A small masked image model, trained from scratch: batches of 128.
Rows from block 4 of the encoder of a small masked image model, named by matrix and row number. Rows with one number belong to one neuron. Each number is 128 + 32 x the weight over its row's rms, rounded and kept within 0 to 255. All counts start at 0. Numbers have three digits each.
After each neuron's rows are labels from the 100 images, of 14976, where the neuron reaches its highest value: "responds to" is what is common among them; "place" is the part of the image that holds the peak. Only what is clearly more common there than usual is listed. The data: photos of arthropod specimens (BIOSCAN-5M).
# fc1: MLP up (encoder.blocks.4.mlp.fc1.weight, 256x128), inputs 0-127
# fc2: MLP down (encoder.blocks.4.mlp.fc2.weight, 128x256, transposed), outputs 0-127

fc1.207:167176132145130146114143151123147114101122157152116065151120111123133102098134161085137164085127069099086123153129038124132161179116162120167062158088163047160119131144120118098131139101083120142132091114114169062151101158129103158120106165086185121097116180149133112130126102129125090190166202086176137180064093117144148166153085123097059129153123142184067110118111124140107136113147
fc2.207:096141097103143122115110146117120092149132107145040145153135130082128136141102095142123127068175163152101156109110140094199164055119071149127139120129140128090109115126159113163153099214185178106149118100137079166130157118163129139110180113169147144194092110127086136139057171155168179112194106161095131162180094170077108112166150114129136144100062123110158100097144097160117103119091
responds to: order Coleoptera
place: centre

fc1.102:135122120158147135144140077089144146130122130066099114110123148191073123113164065170130164113137118081169145174102137196149145167114166133102179137107157175099122063147111116156143196119146165166172085099092150155138118094151118145128105195137114185057136159191133057080174117127164119112130116142155117133077164132182128089127196133154112104127082160134137108149066100154113110125102
fc2.102:160152180164101079153121150152109144107089118106147106143104138130067112097196100158096114155174092145107121113146228123103153126131116143128084150128111145151112119169143119140154112069152192120077123095138143151139187124087139082129150146096167122143141142012133114109099149141109136127192098201144144138135042133146137201149093088157131156147128157147123176134107133162160074151133
responds to: order Coleoptera
place: bottom centre

fc1.205:097062127185171143138105091139091168156095181127174108131165139152159129101107097123168140142098133129101106138171136071105160162107167075102109106148107092167127122075161083103059118126101137184158171057146184147152100113095173117116108128104131117133159088119172109139129110118116108129104080104080107107124028109115145127099086125069102117142164139154180103174143147181145204110121
fc2.205:141132153154106108134174101157123129170134163126132145117139112114113121149112134119134115151140131133109116146118135100130123123153100142146107102112112157129153133102200141124130124123125145155138143125126135115137117120149117122116123133127136121132140000132118117127120172128114105131129124141130120097124140099137127104107135136103147147121150131136149115137157117116123147135094
responds to: order Coleoptera
place: top centre; centre

fc1.150:120134081169165170184122184095137145143125035110078194163109114127111109098131130135125148093097185096159170099064119110206133112117100140113129179132118126106185124101112150163116137186065125123129127106108097119105148124159089141142114164124088136149093154084109079084132136087140150130101099155107110121142124133117163088145193140169089190137115150125104160157023144099115154142077
fc2.150:090122142166147140136098108083131083109134123170119113197109099139079123135154124131164091161168116129110132108120124098135117165206139108132104127143104104103142092159155137189154083092173185149094144172127077205139150150141122137094129088167096118127108034167092184168118204209127136070129134145139127115088100192114124179116129082165093116159131105120164103165145178130106113112102
responds to: order Lepidoptera
place: centre; bottom centre

fc1.153:131120137124125130094168125150183144101124057083162125048120090052120083127167088121091131081164096098124130164124121164080174169138167133153153177105141133125109172166076087113128086084129166129124125139063123071063147100147143133096172116120151156146130102155121086090184098138128163110129190078138114138160120146113062131129147089103146146172117156108081145163091191130155101164084
fc2.153:125119130115093103110080135100170138145137120121170093105124071072137128125183116103105095155152161167179119126158163104102139110124179126137148180123106089158089128130104094103099172167143181013158103129114085130112102098168116134119107114065112089141131085078128163121101142097138149132122119158152123094055099093170138118127106103173167137194069156164126074112178200192117141110128
responds to: order Hymenoptera
place: middle right

fc1.245:127110110166143108086188140093168141160198105109104090094058146129108093108142161156126101125199122125094119138115170125112100121146122113160126180072129187154127131143170204121122147034142181142146065139141098107081117137107108139106085115095173142102106175147093127116136075129176116110070103117132137125142169128054139155125131115169119143086093118131126095154128099057083199116141
fc2.245:045164155124145158137141129078070145154129134159093130064137125104120106152137137141152076117146080125085138101107150108106104121102143160131138140104182153130158183112125088078100119229154172148171101065101151075119108145126117162133110096081130111092137155127113088149124127059104112155066095151051092119121104130150167109075119100129147104172121082100160162070164161168080116100110
responds to: order Coleoptera
place: bottom right

fc1.122:161125123139103128165121095084115121157150142122137186085125144117177113131126098130180138100117124161096215167146151154182155168176133116113144110075097150159095135154135162127053120079101100150080135174075164178139146140147148133121110142105121091108142170098130082112092128125085082103084171052031133122096111075170102120121123115092130145160072167130071185131155079133115133111105
fc2.122:147127113177149174114152102165176074137185207094138111117120126121116120129144090153088166099096167124193159107126148177112157096080094099128135200217109159161161121135116135096138075160101195150120162146193108158107156118100168091143110128180127120153117158153124111093181100147112121114078111077092175120114123064162127134178129122107185108143113157168142168137123102111067128111139
responds to: order Hymenoptera
place: top centre; centre

fc1.212:139161103125176160102190101113173157174148161110125123110074146184140124116151120117159139088176173107196102137141077131120173161129147106107140163110105139126097124138118110075141183136119077119107148128173139107127110171019120115119086151089151098132115176050120113122121085114151094081167136115087105172119113093096125041086105150118039145132147114105088094149129113130186121108126
fc2.212:157165139089134149145116166055110080105099085185145146128128131057134122109157095138102112125148135105149055154177125140085124137097153172102079089158199170132117208106150128104118082095099161146099122124157135151122152114161143165098148143141167172155176169151106127127142190110117109136162120217141206131110071146192090143094154094119099176128112168136160066136125148116120127131124
responds to: order Coleoptera
place: centre

fc1.25:196146086064105115156127100132142178126093053138109121191142121138064130105099126150118131106087172124137143130112106148139147164174071133159147119211140143153138106196107131100120137095098106131135052103140083181146153169112155119115131094167053119166093145050099120101114158150139114139169159157096158158082144091116145094112177123146082147081119104091135124089117132150125188120077
fc2.25:047103077162112167184078079134109110122163135127077138100140161138141143083145134141151091137086124128068086108091148156149167102092209202092098149143130105091135136129153137150137109162171134140122117091072131087121146111170095160094126120165131128162125142163125184162117192131093101147178139118110158098072102170123149165162135114129197115082120068112196073091124159114135124128105
responds to: order Coleoptera
place: centre

fc1.193:141106085156120147125134113150139174098137099113061103127117159153090172109122125088101120105131212128155125125098155170101117183104145138134198199089100148139104148110190098129151137156122152148105124149073231114100127150174113156165075111067137151119134172102110124094131083098113083194121114104084145140133080139083114078156145094136157149142074134129146146169102197129133090071120
fc2.193:100116148175128167092143136118113173122080155167135155130120108100110094158133099200109038073085083078139081151120132110113103118153159123136087156181106170114108154117136192099072122137150154174136143129135143132096150142080101160169146151095075217117149134093125108151186149117139133140167142108184147175124070161101098125091107114153148124062126078137140190119159161075140115091109
responds to: order Coleoptera
place: centre

fc1.155:186125115119112153112208157135149107080109113120143089125120158108086080148142121139114141112099099081138129110169161104163180164103130158166099097133126101128103081117138076123126100117144112120073109089061120090162156122106158190112114100152142117130109135183132142131195072185085114179132144171072140152083074135096145115150081125053112186113121065141131186123160157119126098208120
fc2.155:118171160085101112111127133201158113156136167128097177122200120163162112128154076084159110125085120199116121152145142128107164109168091130110092111161189144136135188155110135171132101143164192112084104116102125115104129134180076131117157118071136128098149154163091117142094068152137164119125122082178175142115131038151133112156194105163076070092163133128166088067142128142131115123111
responds to: order Hymenoptera
place: centre

fc1.70:145097094125153127128125080077122105102142132051097113114105146154097116059154151115095086125092180114155065119088127172122170150110060147122104123149096181072102074149088125129194134103113096136142135139133158113130101126159155114144118144072057150133137136151095089134092092179153101073059110144160153146088088163093098099101119153151087184136126084169123159176100153145127164191159
fc2.70:117109144109074151140100160136052151133146123101114109131112147114136122195111049137114127192111120115126201119145199134148116139108173126130072084179135155149142116103127151113088179049174121167128116118149144135132121147056117109088105131146166118120109044084109193143093143120095100128158163116098113133126080129094178054099089116059156135134131127129210134113113141105089129125118
responds to: order Coleoptera
place: bottom centre